{
  "model": "sound classifier",
  "dataset": "synthesized solo parts of chorales (CocoChorales)",
  "train_examples": 39062,
  "n_mels": 40,
  "hop_length": 160,
  "input": "log_mel",
  "spec_augment": true,
  "win_length": 400,
  "targets": ["instrument"],
  "num_classes": 13,
  "arch": "transformer",
  "norm": "rmsnorm",
  "norm_position": "pre",
  "hidden_act": "gelu_tanh",
  "mlp_ratio": 6,
  "head_dim": 64,
  "fused_qkv": false,
  "bias": "none",
  "qk_norm": false,
  "parallel_block": false,
  "inner_norm": false,
  "subsampling": 2,
  "layers": 6,
  "width": 384,
  "positions": "learned",
  "pooling": "class_token",
  "loss": "binary_cross_entropy",
  "init": "lecun_normal",
  "residual_init": "zero_last",
  "optimizer": "muon",
  "muon_scale": "original",
  "learning_rate": 0.039,
  "momentum": 0.85,
  "nesterov": true,
  "orthogonalizer": "newton_schulz_5",
  "adamw_lr_other_params": 0.0022,
  "max_steps": 37900,
  "batch_size": 128,
  "epochs": 124.2,
  "lr_schedule": "cosine",
  "final_lr_fraction": 0,
  "warmup_steps": 1130,
  "weight_decay": 0.001,
  "adamw_weight_decay_other_params": 0.01
}
Rows from block 2 of a small sound classifier, named by matrix and row number. Rows with one number belong to one neuron. Each number is 128 + 32 x the weight over its row's rms, rounded and kept within 0 to 255. All counts start at 0. Numbers have three digits each.
Before each neuron's rows are labels from the 100 clips, of 14976, where the neuron reaches its highest value: "top examples" is what is common among them; "peak on" is the class under the peak. Only what is clearly more common there than usual is listed. The data: synthesized solo parts of chorales (CocoChorales).
# fc1: MLP up (model.blocks.2.mlp.fc1.weight, 2304x384), inputs 0-76
# fc2: MLP down (model.blocks.2.mlp.fc2.weight, 384x2304, transposed), outputs 0-76

top examples: horn; note B4; saxophone; note A#4
peak on: B4
fc1.709:131081135168128127104147096121084124127131142130059104095111085093092125135099116126148113166128080165155113141136181120172205131126106156145167093255117109142113096148139153111109151121165127155127056112131090096112092122124201156
fc2.709:147152152154097118154133160186153119085079122153124181176162151050125142168107125147091121160153162139070112077118183156148119129118127101131171141096118189133130159157147146125149158105106118088112085174140138141130105198147136131

top examples: trombone; tuba; note D4; note D#4
peak on: silence
fc1.514:132114109104086136136165144151157129120136166092058162127145109129169118107115096105207055070095123126154182161105149154095121115108117180165102119160062105069112123128128117122080107113072131121186096208102150156118135100121091120
fc2.514:169121113096070120136132139163104120136125138126179132159130121103135059085119119162118107121089147123109181069129129111100152232168117171121118125170132142111093108111094178222110086133127127140120150155154144131135107104156142162

top examples: flute; note D#5; note C#5; note E5
peak on: D#5
fc1.33:119196110134178175146141091117063142103199096115152124125138141119122103110092157158175157114148142139096126097175074155062172166087138124182164106075104177175120146150137079125100121135140157164090168124120088144156107146165117071
fc2.33:067073124170153101118116077112151095154121106141119134156146182172149127147135102147122129117120047121151107146096105127144108124117119108139131114114122092112056107150141121089150104131049129126154101155142123096114136147139118172

top examples: flute; note F#5; note G#5
peak on: silence
fc1.461:148156126087014083078137083153127185101111123140143156127137140114105151131118158142180138095147147161168139083128174125146128083111141152127150090140050121070164134131092130101195055131139152104013144182147117104116175100155152157
fc2.461:145132100110120102111182152166088155105104140117207152109091118111153125097142152213065130172167131143075149125109095091145128112176164119109154146103138123075107142143118112146142085104129142091160139154117142135067152163159115100

top examples: trombone; note F4; note F#4
peak on: silence
fc1.504:141096154130153112151117145125142160179202137124141053120147114126036149144115123143170141100125128139083178111126196119136141078143133112099094126176114128255131168113109107124172096138102162137120147073148131115115141197085109107
fc2.504:150116160126130084143136117132161096085110134097168112140124095143108093094087145209107122129136167117130134133130127119151079116142140145137124064147103127215163151118115110104149188159106119132158121185141136117153130170120128102

top examples: double bass; note G#3; note G3
peak on: silence
fc1.111:122139109073132160107120049134108163160169108140062150102118128102118128126109124097047104222122181126132128065117134140141126070109144115135147036157125117183112113148142118155130098129116135125125176089142124177149113079130160132
fc2.111:085118113113137113133150061137080090149121107159193086108152109082120206149077149151035113141126124141138150099134113121129140111121139114140119114145127139070106118103114119105106153118135118124163211073164123153116118061143181102

top examples: cello; double bass
peak on: silence
fc1.100:134125124114137105129131124119120096137152147114116177117118146167144096099145084072108153136151120096116102083117142123134144155118114138123146067177085110164138114148141100137133066123133108132108214166066108145162165122196176135
fc2.100:190120108141130147124085086131196109109143108107169134128134128150138155064154129065000108107082092101121112102148097104136138185157099139113154139132104111127120142139115104098123156152066150116144140147133097123118123142101116121

top examples: violin; note C#5; note D#5; note D5
peak on: C#5
fc1.763:142118113070050095138116172135152204041052105138075187123084124135118123128109143110083073117135106103125138099111093130144055160113136152122016119070074148080133112096104118090104133141170152165149129127138187105125132060116140119
fc2.763:194124112121084173138168087146177172141119119156029158082126107148117168139149119128087135107105119093103155108125127112153108097102119128115107132150109094104132133104121144087146116143140137129123058104129084148120128044125184140

top examples: horn; note E4; note F4; note G4
peak on: silence
fc1.270:099099187069161064117131124101086145118162151161181127166144093122148144179175098073095136139117164199138158088124146154161173105159121117137123133130092132062141113139141097097107095143102148095137136117143148102149136159115092160
fc2.270:119169084134148141101135128158166108171115142078041140087117085144102100109151138148131067172097112123187047115136107114120123102122131102150128096140163087159130144124113188143124157173111175128078111074123087159128115134099136141

top examples: viola; note D4; note C#4; note B3
peak on: silence
fc1.311:104149082129079123149154187132102103053154157116196132111153136161146115122122130149124135164138116168092099120118133146103117133135116141119131088164067113130148124112133133098141038115172145108123154161081095146131137132186122142
fc2.311:138118125129124147135137150108159090130172146152194094126212187136116133135111116189170126116144147138115124123132106123120188126093127138096120106112154122086099146132178106171174093112188131119139122144133124152122136154124156112

top examples: cello; note D4; note C#4; note D#4
peak on: silence
fc1.646:146142143137108112122144196145092149096151142113023156104105115123112114116154112103125120143129125145118073083158113134170120126110123160113165108198150135163154100159141125123145075109095133127061144119115138143136120083171158140
fc2.646:183116114122133138134100060146194092111164144121134142147143129155100103040150120060010113102073106144152123066139132123139124197138085122098109170173100105123124136135151067148144154158103113162177112109095130092132117120117062121

top examples: violin; note D#5; note F5; note E5
peak on: D#5
fc1.187:120143052144144129086135081072142116079149084139009156103103130095118142159151143078122076112107125159132131118113137114160163143139145144172116102121127139141113114149108125121118133165147157137106159153140130125097088122091148136
fc2.187:113127182173098153147166115152122159139117144149000138145154139125139133107130138189147110092137086112128111102086151109157110122127139113139153123093177166174130092122151130160141156111097122167132131090132144143114134092114145103

top examples: trumpet; note D#5; note F#5; note E5
peak on: silence
fc1.62:148155139132153186155143107158152149128081134120111092115122067140110109162142122079189121150127130122089121172179170099047088034125142137121108154179115111160145160119099167166096174175094101137096145147097121096098113153160142147
fc2.62:145090154091126069151133093105097167136125141113122104125107157106126187103072078000121154072110138169088093160097124117077139095075110104122146150200117156122151103100166121082138110117147118156133189124115080115144130194136150135

top examples: trumpet; note D#5; note E5; note D5
peak on: D#5
fc1.554:169141131172147083100143076136098105197109162147144110168176076112106136164139149093151152121143073147098069082177146180092143124115128154120133111157127120126109141097132135183209132089125148152128169127158112128133085149123153129
fc2.554:166069132138106140147119176080179151108200158117164073123127117087114106117109124140111128110103122127144105102158114164134131101117130119133118128244122162119108098088120140147202077106134167133160191096106119175177126118164158138

top examples: trumpet; note D#5; note D5; note E5
peak on: silence
fc1.143:111062137161189147097174146105115179069048069185060082135126099067120152127133138061127136132098175108056069200140183127145106055175135137107129136130135156167114121119118119116162130129174111155133125171113123091140156142177136108
fc2.143:174100170110154110139148163053133196115119174111167078171139146157151091130144093040163107136168093119098161135137099189077140115083094099134145094131126124187171150086138142090179158183118074111156131127159105126127084166098094118

top examples: cello
peak on: silence
fc1.513:186131149138073154135143152144120171074184133128133140144076120110132096107152141199124092218100155142145111062135106124152130094083113141109149167255168111141137120150146117129216168104092107124126137081152075122125106133139098117
fc2.513:123162113142137125152127132128159170150130129110115125124168110160098084034184121110074116117095120154163122076143104153140204192110150121120130167197107119143108154157152085206152141136119124134133090090101141125136142087160079143

top examples: note D4; note D#4; tuba
peak on: silence
fc1.301:136132143144108136123154159131129127122072129159000119121111109108121098132132148246170084034128163118137122107124082140113083105130108138113000101056170147116110097141123131171127051087084117106079079124099063106124133092107075103
fc2.301:115107100169111144140140136103118140120094101118000082112090109106153130110217113208145108143130159117155140079139085136097149144163149123111103119136147141043117101132152147255119121132136082114125100132145122136105131049118100118

top examples: double bass; note A#3; note G#3
peak on: silence
fc1.359:107149086143131144131119064128137165194140147170065149100118140129096152100101122076076109180135137155119121078130145148137199083096147138113152065212124116158119102127131118163124064148127117136142155082107139167120124087153189146
fc2.359:108108118135143105107132088141078131114132124121196113148188108115142213113097134127059112142093116128135166115152118116116140153128123096151120133136138168081108109086121107083107157100141132131131181070173125174090167105114173116

top examples: violin; note G#4; note G4; note A4
peak on: silence
fc1.49:141196072116161075118120205130123171136130137068134090126130168154106121122126138107117114097123148150142080090150151146114070125146140121126099149224164188212127118144138120137107026107102135167066198126116145138124114122128113162
fc2.49:120109122131147109119064164152120048148154158091090146141252152127119103115107126123131144146107142140152143116153168128104083166114106145121123186126141119151117113173140049103053131110166158200154169085157180115148109124134107080

top examples: tuba; note A#3; note A3; note G#3
peak on: A#3
fc1.489:156141134179184135143142115124100054128067129171247086121111140133128168134136163083121109091195179099158105106131133105133116186143138123113055115146115130154115116139133091124135188161136116127158132097086145140126118140101151082
fc2.489:086085154116186149156118166141138104115147111133164042128111150136110168134114161124147095120105149111196109125128089148119124164116145099113124123114115158155131151131119111110117162139128111157170094155144143122175124127076120109

top examples: tuba; note C4; note D4; note D#4
peak on: silence
fc1.712:133096136143069137119138187167107143116059067132059049111102162135141138124127150123080080112126127119171090087104184136118131160148152101121078176195087122110110131111102157132133169127043128116132212150147151169122133132131144143
fc2.712:129131142148134123146091146120053093143124139133146138123128140106151114157115119152089152158166141165125162165106145149119043132096133124116097122085148129166104153137151152106118123061147113184151103107195154100099111216118137148

top examples: cello; note C#4; note D4; note D#4
peak on: silence
fc1.112:143161103117103083090119140107107142114145163108124220113149105135161104096179116047066156197113118163114127054113116137165146188126117154117115075170146143137117110141138121150133128098153109155094177138103085151173106086162138150
fc2.112:192114082127172149110117091140191175132139118099151088119144149144135104043166123014000082137110086152152099072132157106122169210126103158112111151177101117146098131131138082181140171118152115128138188135095124131128111102147123173

top examples: saxophone; note A4; note G#4; note A#4
peak on: silence
fc1.617:150113125133147144120154173119144082118159128127170133119086118122074127173116119142128111083160137115154111134121128122142137073179175110141160166085091157036087117134128121132129143110092192146113104174103130125152169129175119119
fc2.617:134123140162084147177107140109107130089150134137162116133182157141117109112119143097124114129140166144115135096116118106161096101098132097144147140157118095132140150110183102191072151177201125126146147111135122143136132255134071098

top examples: trombone; note D4; note E4; note F4
peak on: silence
fc1.14:105121126143134155116139140148138140188255112103131073119126070131074129135121131124157157168195072141103188126110217116084128075153153076121096094094165117217128171084120140136091180130142139146088122143169176100096140143106176118
fc2.14:122113131070120087147123089117155122141124114101184082123202100140103135080109115175077153116148125153161153131157162128165110147134166143129107124136123111178152164128123146114116152133120125198131109138168128130097113253134116119

top examples: trumpet; note G5; note A5
peak on: A5
fc1.22:136158177156097094150110131184104106171134102106168108128154129110141144136121064151126160124104091145161168135080150145130121109172177116142110135128102110116085203111121123059124117106159143138131133193151097108185142085126066112
fc2.22:168170112151127122144164140119134173113101101174097195086114125190123140125072143171138149117118130113163155164182144089131133115100112138127102136140158172108140128118095143157125104217092123171145108087164063168111132136104118146

top examples: saxophone; note G4; note F#4; note A4
peak on: silence
fc1.61:153090096156151160158158190155107104108144099094134094121131099120122127120119113223095106100133112147129116071125159100141101077117130103149182123089086141096146128145156092132095168151086107134067067144110111101105114173155124106
fc2.61:101076135130058100154116120144142087100122146134092113104143118105099176151143133135119166129135151110101118069136102135133108119137159108135160126138030123125135107074125161249123136113122163121132128079181107192168148255098116064

top examples: violin; note D#5; note F5; note E5
peak on: D#5
fc1.286:179147150147093139153124124118112120062109123191000125096102090114132146151126131105122092089119137092098094079117134120194133172103143164136130128129139167098137129148110110140149149120132150139162122133130154156120130129178158133
fc2.286:134133107155116138114153121124143092120098135155000157125152114110129137137156132161140151102113141112129115101123149125163122134136145108163152137129129096168132145132121142078122131122152115120151110141111117142119134136140117113

top examples: trombone; note D4; note F4; note D#4
peak on: silence
fc1.405:119126148156092121098130138122152122161230137095153082164163107144048114113146105081130134083137084110115179097099246120086166107108167057133093125098118157227147151089116100151123107135159102126085147104154162085134120164100118137
fc2.405:124154147075108134169139114111146178138120090110125081122085129136169151129106105150077108146126144163093148146152130115134085109135123090132119087162116105185113130101149159137134174135116137155167141132156137144114125212158089104

top examples: trumpet; note D5; note E5; note D#5
peak on: D5
fc1.703:189131156170170078116129154135126120215120146139115142146187126108106133121113083146214142179103102107058121177121163122090110109113153121112093141180127116129121156147132150180188117071180141113090104115121120141129129180137152144
fc2.703:156105165145108117136149179137135146140162116142069076132177116057118116146149092132116109120113080128154143205131186130131130155139104122121179147152100155135123120115164142211203114106160114103142083085103116100077161097126173147

top examples: viola; note D#4; note D4; note C#4
peak on: silence; D#4
fc1.650:108108160139194150121127182112094112145178106101163181114127137114079126166130165036133059094113060130142134170155066112160100117144139112153098103169133133116121171120146133169173098178088110127111166086105166109116095170048083146
fc2.650:120138166116131110156122083182062095137102106155130215070142115199138150125098160106137135120129079122112122130158132157142141129187156154127107104124115150138101153143166141147107164131065149096160084077098153099109129127080062187

top examples: viola; note D4; note C#4; note C4
peak on: silence
fc1.446:103108091108150093155119195147119085069215156112157160116150135128127139098118155127114121119131093162145078072108115132104184124087099161113132121129111131147111131116144149112182019092089152101096161132116162164118144130094093127
fc2.446:138135144092114153099177122136102085144136148121142153132196153146176083120131163150186141163155135149093129126145129145122160159195196133127145148116162136068102128160177115125153071128145142124140123129111103118114166154152157158

top examples: saxophone; note F4; note G4; note E4
peak on: silence
fc1.341:134104148164104134088129100129081099169129122079008151104109164159116136128145140063056089120114017130117160126135131131158166183147140171141109114097164123067112129133117129186102041168120163105117134081107191134136116243145166128
fc2.341:133105077070138091155086131112123131112148150108117104105131138096127145082194134124127123101097123112151088112121125149119189207173129138152095130167147130101174135124111119115080154158092151151130151118114156150131112184113161113

top examples: flute; note D5; note C#5; note E5
peak on: C#5
fc1.457:149088133121081135120116132115143177100161150068079230173139076128103107177160109141162099169119183114126105160076135108109142147126111124144181110118011126146152099124139130120138218127140146122170135108117089139154146121142175110
fc2.457:121113112096132160117106090135125088148125135052074102140163129116132106142078114157120129125161085157132105141109127111098128170118141111148112074093179114165141124112113100191099124116180142174107133179092189165117154201157171152

top examples: trombone; note E4; note D4; note F4
peak on: silence
fc1.750:129097136175121155164119155147166165153179147138147131117154109147126133117105092065110122130150095136097160185087254123124170092145145142115063088103140103158101153095110148092193176121161122174068157169158154138109160123109115118
fc2.750:115118141094092097115134075073114117155156130220152080107169107135106150116088121164159140124141132151118172134148228127107100169125136101072181114075117085149157106130110153107124177095129130134042183157152054142153147244151141103

top examples: cello; note D4; note C#4; note D#4
peak on: silence
fc1.103:158173117142112137115123198103116138098180153111015139134114125125125127113149088074075164196118159166094086089138135115184140179132110147126115079247138132160148089143149124140116080110065131130109140141108113166128109086177123126
fc2.103:145135108102153117137107091133187129126167122105151108105122142160130105004173132037005116127072127147169106065136141130130159213112138148111111138164125131158122143135135090144128130151103123138130145088089140119141123115130071132

top examples: flute; note D5; note E5; note C#5
peak on: D5; C#5
fc1.140:156124124148111110102115099159144102045084081116147132132111088128129134112111121146097105116138147127163163102126171132114135126117102073124197160182065138131087117146124161127133152143139144125120127175147149096105137155150156105
fc2.140:121178150145056163179116119132150130143122135157070167145047098172160126166168144106189175089177109104113125122119151140079107065139157159121116090121157088247135119107123099136144115140087099111132142147093149145124127162160155150

top examples: trombone; note F#4; note G#4; note G4
peak on: silence
fc1.459:107117129111178153087110109127132122172152127153139164104095081153111131108120104150155156098151169068149071151108165114173183082137121148118143052134074094181125099145113120154146120104147127124090097165154152052157138071162111194
fc2.459:122120140163087093086139126171111110124107151133138069118160126134127156078071126053064147127122091125134136125137128088109120102132128167127179115135137106194124096101125142153126182133118138158154165098143107147114137171123123118

top examples: horn; note A#4; note G#4
peak on: A#4
fc1.212:133126143170167133157122168154111115083061118152141114140089134142104143128105187088125122062145148092152131114103154112170123184157136133158069101168147128181140148143104092095162120155117134127126109129117170163189138062088152109
fc2.212:113134143126155118142137161125089063108117118137149112142158114147094143130089199119144109098140129095186058100128071117139100153145132110120098103080150146094144176144100090128152187147135112110154109128110147124180149076118167096

top examples: trombone; note D4; note D#4
peak on: silence
fc1.366:103127143130160121138176178155133137150081127116015189120084100134162088132148151196185126032102120144142151058188121131110136098136114156123043097099177135108121109174136132188130010101074088100099099130146074128127140067118074109
fc2.366:138116105136130115135126120047148166122109097123000113140045104138123090089170122163211134112095098103137113092142049095126139157165136129117055122111139149009088108144165204255071131135110104143153097139160128103109139072118055120

top examples: double bass; note G3; note F3
peak on: silence
fc1.383:067099126130143133129090113142122127160167154102092157139139139120090162108125126070101127171131181121136105075141144110130187024102147136121140072158137109154080106132114111103140094190101166132172166158136132196067178124076150166
fc2.383:093114128125134129057117088104119190107127080111186120107129137088140182115114126137047089121160132140102158108112099074128124136147154081118187117133133147066110128075115151117143138100134118120135158110196150150108163125127142133

top examples: cello; note C#4; note D#4; note D4
peak on: silence
fc1.545:153154113100102145109141115161100098110151133079141213119148124155168067086168116152114133122126118108120107061096201129142132170105087132119161076190110171109117119157133126142145124080152116102087166152075053178164140110094148125
fc2.545:216086087110140123169108105119190111129140139115115146159152131160113143100158155072000096151104108148127108046111128112140134159121100149096140171116076118148115143121136102118138170146140115136193135151106111129119147188104071170

top examples: horn; trombone; note A4
peak on: silence
fc1.161:190023138109197132147143132132132123029063127117100199123120122109142080121126158180214036060082147120101179089151176175129103108126096145149101089097146101089125085112187119129079095079125114122141113086130110124115102099146151111
fc2.161:114128127096136114127076135107150166132117135135193133089105109168145105004174075138139116082062110065114160069174171146126152205112133125130118111139121169093119153166124148206078082172116102125120119099164134166133105078133071098

top examples: flute; note G5; note F#5
peak on: G5
fc1.515:154113114196132070082129179088134056101181083081051137128127085137091174106129184070062104114075121177121102076106118149123135178136151166156141129126161119123102171130154130117136110163114119115173070092126139174107093071182098068
fc2.515:168161117160111068092112137108090182129114140118129194103188118138120099100206120156067127156162154182108199124125111042135141081131121088103170152108157153143144118170145126100113143133183112141107086113156087175123182213071180139

top examples: tuba; note C#4; note A#3; note A3
peak on: silence
fc1.543:089124070177131124152135109136125132086125094088109122117134154099113145157131146090181167103103192121076165082089150112118169164131123121193135118122107150115132157123117160079038131106153102120101103129138149081092133133087142115
fc2.543:126105148095081080106119167132127103108061146130179167145164165112064095070131097134135149111144114135109117118138168105107120138112177122124089124166139100203139143092121084155227126101161146095060145146131095173165131134117126090

top examples: saxophone; note A4; note G#4
peak on: silence
fc1.29:134088116178093150140166139129114140101137085143126084138148116119115129165090095162098135103164138139121128100163140112140137095133173142127170198096102125121132126130166106151147146111066146168096112126129125117113181156167149128
fc2.29:145098123127093100162128101131104112085101164098142153137150148110114164125114133139077134149120208106099111062167093122154130118117122073108171090155050100129139099119133132224057056145145150127137134132140117152149142255115133095

top examples: violin; note A4; note B4; note A#4
peak on: A4
fc1.51:162080145084055123123130227143115168199028108109134134146123127178117104107121126147067169174143167119094147083123165124142092161123153122072111148133156138178119106097139120113113114125142124112130135084105143133114130099059183126
fc2.51:135141093135158106105166174106173191144151089158032183162189111097141169133063162093120162142141094096149107161130112121115098128140139151147078145123160111119103118112091142079106138130146162108125115136109134115102154128099092119

top examples: flute; note F#5; note G#5; note G5
peak on: G#5
fc1.102:127149114104108121137138115138127138146152155154138139111167101158087151103112151157100133052147125137076121150139192120075140183158175108094092107122169096226113131083106152119156134152106127110082124095144111139160126129119160110
fc2.102:113131148075060120177104141134135111158067106066159062157123114103141161132107180203112098129150190119107090109136122115135074073149112126128197103151163119131165131116124078076132141140084135127171160229146108131113145139157156067

top examples: violin; note C#5; note D#5; note C5
peak on: C#5
fc1.97:147154142149106120155137159128137202101170121127000171116156112137174134151110175129152081108122125122118118079102144115132151163109101142118093203163123154236135125139130112141123058125095124114060176123105145142138148086125065125
fc2.97:144152094142130113128120165134141065150110134100000146138166135130150128114119115202108164124157169146113151130147112139116146081115137145122157190150124123130114103132094105045138132138132143141124171122113117145103107110091170109

top examples: horn; note C5; note A#4; note G#4
peak on: silence
fc1.503:118144121085077157113145161140127103096135107138244129141126108122119137110156136171120140191114081123078142149140128149181123210131119116116121119102125139078112113156134151125126194131148140132158059112154155154134140004180139139
fc2.503:129116108124091140122107088144148089132128142136181106137131142125120096139116114162071147152123115145128129118121133126162128135119114120111195112139122129114096107128140079077131126104167118136126150151140109133126119040133150146

top examples: saxophone; note A4; note G#4; note G4
peak on: silence
fc1.499:153198124144086137111115125130147116186127163128145091144054142122155129157092114192146130155131137111177149194162130124126056110124135079107196092141144131040135121161161129120049129061135131091050069151083112171137099123170119117
fc2.499:145147129089106161131086138128124138112079150105206132145105149147132145159154138171076168084148095127128118157097144108106145105134126115134153188124133092176122141145129150113093115135162106150120120139149150097105117255122121065

top examples: trumpet; note C#5; note D5; note D#5
peak on: C#5
fc1.683:132125121116128146121116193128126114153163126124079179121129132117087141126106121126154147089170096127058127171134176123131131081109185078118159234056184135086132142131130094152080145095184116106094057124137146101105153138104065099
fc2.683:111132146112178143133105164116141141151100103122059137147156150131191178132107133026128126153096125129092155160134146161073124120105110142118156125101109100072122118097154178184169083122157114104125133150151128107136127097130108106

top examples: saxophone; note A4; note G4; note G#4
peak on: silence
fc1.36:116075105135101129140124159144125073093195143160120167123148145159115134152137121203151129118132142152236173083106124125095099129102142110150243162061139113034126102140130124110144091161120104145093088077072107122131138228123092140
fc2.36:149124126134139173127107105187097068151098128144157110098185114075152147165118132195132099123099144149120140192111098101114089123138117149164133096118134113087156128129130070187111156131149115096106135141149102183143090255137191162

top examples: viola; note D4; note C#4; note C4
peak on: silence
fc1.707:153146097109141091162155129110137161030131121134217164172149137144140109147114147111128110198137191173088168217121108117095134096136107157121103097156095116085121113153148132128141082125161131140148160163161086144120150178162134139
fc2.707:126140092130109175128131128121163115147142112154185080162170174143168102104128110141171133153154080136091202109168149128134176136135142121139132069116114119149173150133096101175111050141173128119099146185165096146133157173139172126

top examples: double bass; note G#3; note A3
peak on: silence
fc1.340:106160110116094135086144105095102148210128127130095191159082112095121162130132111082128135124145137170139143115149128124160151108140120113166156083179107099145079084163179135123143096142153103114147154104118150131135160100197190162
fc2.340:143110119139140115134100085100156117089086149155242113122169108125121190095120167117049096115101093081120140098182087108169144191136115123116159157158105126055160130112120122146133102092107134105168194115165105159112128090101155132

top examples: saxophone; note F4; note G4; note E4
peak on: silence
fc1.419:120071115147101096130132162143114084084238150103064184172145133152150143131160112152059142131097116137184156105109079130132111163130115105100225119110142109086107126123132106128127066141145141162121055083082081142151157255136164119
fc2.419:109115102123166104127082103152156139159139164103154136132180105096118107081163126100194125149102147152119121139128108121113151218143155140143152151126112178100151131117128129060109135132131140116133205135124114122119127255114123149