A small sound classifier, trained from scratch: arch transformer.
Rows from block 2 of a small sound classifier, named by matrix and row number. Rows with one number belong to one neuron. Each number is 128 + 24 x the weight over its row's rms, rounded and kept within 0 to 255. All counts start at 0. Numbers have three digits each. After the name is the row's rms in percent of the matrix's.
After each neuron's rows are labels from the 100 clips, of 14976, where the neuron reaches its highest value: "peak on" is the class under the peak. Only what is clearly more common there than usual is listed. The data: synthesized solo parts of chorales (CocoChorales). In brackets: how many of the 100.
# fc1: MLP up (model.blocks.2.mlp.fc1.weight, 2304x384), inputs 308-383
# fc2: MLP down (model.blocks.2.mlp.fc2.weight, 384x2304, transposed), outputs 308-383

fc1.354 069:148114118114150112143119123131119118152081112136139118164136130100128134147135140127109096171096096120138158143054128115127144149109138080095164096133127110129066160116132142100118119095129076112141151113127147150144149113126126
fc2.354 071:146081085115138093145139156098147103106084121144137131147142149106137136113108128136137095130140168133130131121187151133145154107123153123103109109135122143145114125162127135126085140133119125130105140136132089148132121153152206
peak on: C#4 (29)

fc1.360 068:145104106131126134111123127110118131090142139148164158106146134098141118129112125155158113111198119108141140133150125138159078109186096145091157101109139132172131166108179104135085114109136139134121124160153064121126100144154144
fc2.360 078:131130159143126135128134088081093140094161131110160152082134143142149154136135119169160112095153140099087115112144111176147105146134110127140120135090139151112136114137153119153075124104139155106136132181133129127139137070140099
peak on: D5 (30)

fc1.260 051:141149113129133118114128149114158161118106138093171129132163112174125097138136116074083143033138103119122118142093128153120117102203169095152119148145127141149179110146127140096156135131131101131161097174121113071139103133153125
fc2.260 053:128143131095149101123130126116132102105151089152127175111162129130119115128141163141122091080107166146138166152115164140123103086164126091160142092092140139139130114154103112144108124109153165145096082124153116114131120093105095
peak on: silence (74)

fc1.284 015:117130133113136133104103132169103129128155133130180112138110115155147130137126108109119091130148122084134110130147132139113099132112168152152112155124161129118143112123157118114119155134122074119128143134156136107123118172162174
fc2.284 014:145100175142109108125105095112110149137149112123113107134077137137106147210119094101087108126130122108118085118087156120105100153123127110105162129125113106126161111171150120145102134151098111125144122103117110107122074117124084
peak on: D5 (25)

fc1.140 050:085109150127109130118121067105159121114136164106155128148142133087124134104115094152115094139108135104111116161144128123105092114143129142101106156139110145125166136134121173165123147112114118151113123136141048121122159088124130
fc2.140 057:130181106124128155126131118061129140111155126143146120110102144116124105079151116155117169137158130116123101127126132127114174105117132118134103138123164136173106129116144073116128143108114162098134111111127139136138125126151125
peak on: D5 (31); C#5 (26)

fc1.540 122:104140078141145155115170169186122130125016124144183127122120133137122118139105123137137180169109132129142132137090135134134151124184167115126131139108129121166129143131088132140128144149143074117104115142130116188117113122111182
fc2.540 125:144112117131147132098145120047127100125169139095124134175155121113150125092129140117121099116117129152135143148118094138151095091126106079112104063131128155149098153090122139172118139096147159137204118101139132132133121137084119
peak on: D5 (25)

fc1.725 010:166116107148144122130139129135123113101102138141159134161133109105167133137146122096166114140124103134119141129093170124126160125086157134075142152143098111094071138126138098111080123112104116090145098157114090158123175125124126
fc2.725 010:101117127117143156122140148139146095109108110113117129075092126134137142078125085066132095086131111094150083122109136124146164111155159143106135124127135127105128161178127109162074131122132104156090106107135137152107125129133177
peak on: C#4 (47)

fc1.175 141:139144102123129134119127066153134153139128127064146127132128128121145161150095118117132154110153119118128127134172121116128132117107133127142154142142145123132125144135119131123112131121134123129156163191128095155154140125164130
fc2.175 138:115141097127131159143103112081123122124151124103105137177117154088134146156114132096114119117147122146084135122127112106162130113084108129141115138124128149135137146150071141113113137126127137110098133201134144126162126116142171
peak on: D5 (30)

fc1.728 042:104133088125111139127136099137131145105135132064133150163142131110117153140084120098141162113150123104111134117136130106120125112107134134140157136145151133140074150139116124107151119123124127169159151190094137161122129134144149
fc2.728 043:107135151169143158127145069071144114119153139108141126144138129138101159133123126079140143105135103139114134127109140131146127135085108129156135112117129139131154141108104165128137146146108121125066110188127147121140096145107154
peak on: D5 (26)

fc1.579 076:133095123112140119137127146127126116139146137113040146112113126130127125176124134113141158143108127142108122158068116119163118127148154120112116140151113115142117156135140105079115154117146127098149146082152087079146125121140112
fc2.579 087:146134104111149139132113198181136094124119132091099162115150140140126126187148149129130132125119113147130142129131112123151111156117105121142130123122123146125123126154114144094103109128168137130118143068134149110118143166130142
peak on: silence (33)

fc1.320 098:139097092147121120151141161136135115163077127108157111177135157125144145142138120063115057165113111147124125147098137137136137148094162100127174116111123111117084155138102152110131132110123112106128110137128131166134124151131139
fc2.320 098:125101091105137125122118153106135120116111121123127143126131132121132139110120128069150086122123139122133110130165149135167141135134152130099131091126127136127081131161169128125080146137120100140123110127134109141129133126145195
peak on: C#4 (38)

fc1.421 033:105117094112121107132175145135158149155093127108145136177124160097137158112119176076133086108113113165153129149082131117109120140125164132137144128121135143161133158130135095122143148121117109104150142154130118184108118079103127
fc2.421 031:132121128119112114104139158141136104128155146149139102139123146083158111110106097063097095149137138120142100142158105134153115118121141144107149126114116117097088110133156150123090116140082111180131122069122138102117137140167162
peak on: C#4 (32)

fc1.4 131:138099127146152129130120147126140111139082120110168120163164137125149136150141122024121098148160121139141150131047149141131122132096153110111126125125125114122072130124120123110115115120117142138118099121123091157126127127130143
fc2.4 124:135104065110130125135107178150126103100113132095108133127131132118149132145115130071134098083123158139155107144100136110152153123149188125134150096118141120140090140156119128079086143119118109129103115138147131114143127149168149
peak on: C#4 (54)

fc1.493 106:166133108133153102138119134128130130126125118169154120172147159125144115145120130054119113181138134146148140134079165136152120125095146113105140122104098121113078146120128151108076112109116127106155146120124116146159121149129149
fc2.493 113:141095110119142116138117176108132100127057125143140150145131148111124134117127124095152098111122145137134124133133137111146146133141161114111135099121139144143122145151155152130063132132111096132117144118129122131136122159157191
peak on: silence (47)

fc1.211 221:148075131156142128127148100127100134103110128147169125161152123111142140160122123093120031147148108112126130129099144141150138112136152108096127131116123114137105152118178119094105121100110128130136092185122122150148135099136154
fc2.211 210:118098081112132136143091173073121154102125130093146176111147154111129153147121127117169123092145151115103107135163135150157116131144131110124115143144135153164103142149148131133097127107142093120126158204125115165142142099196208
peak on: C#4 (41)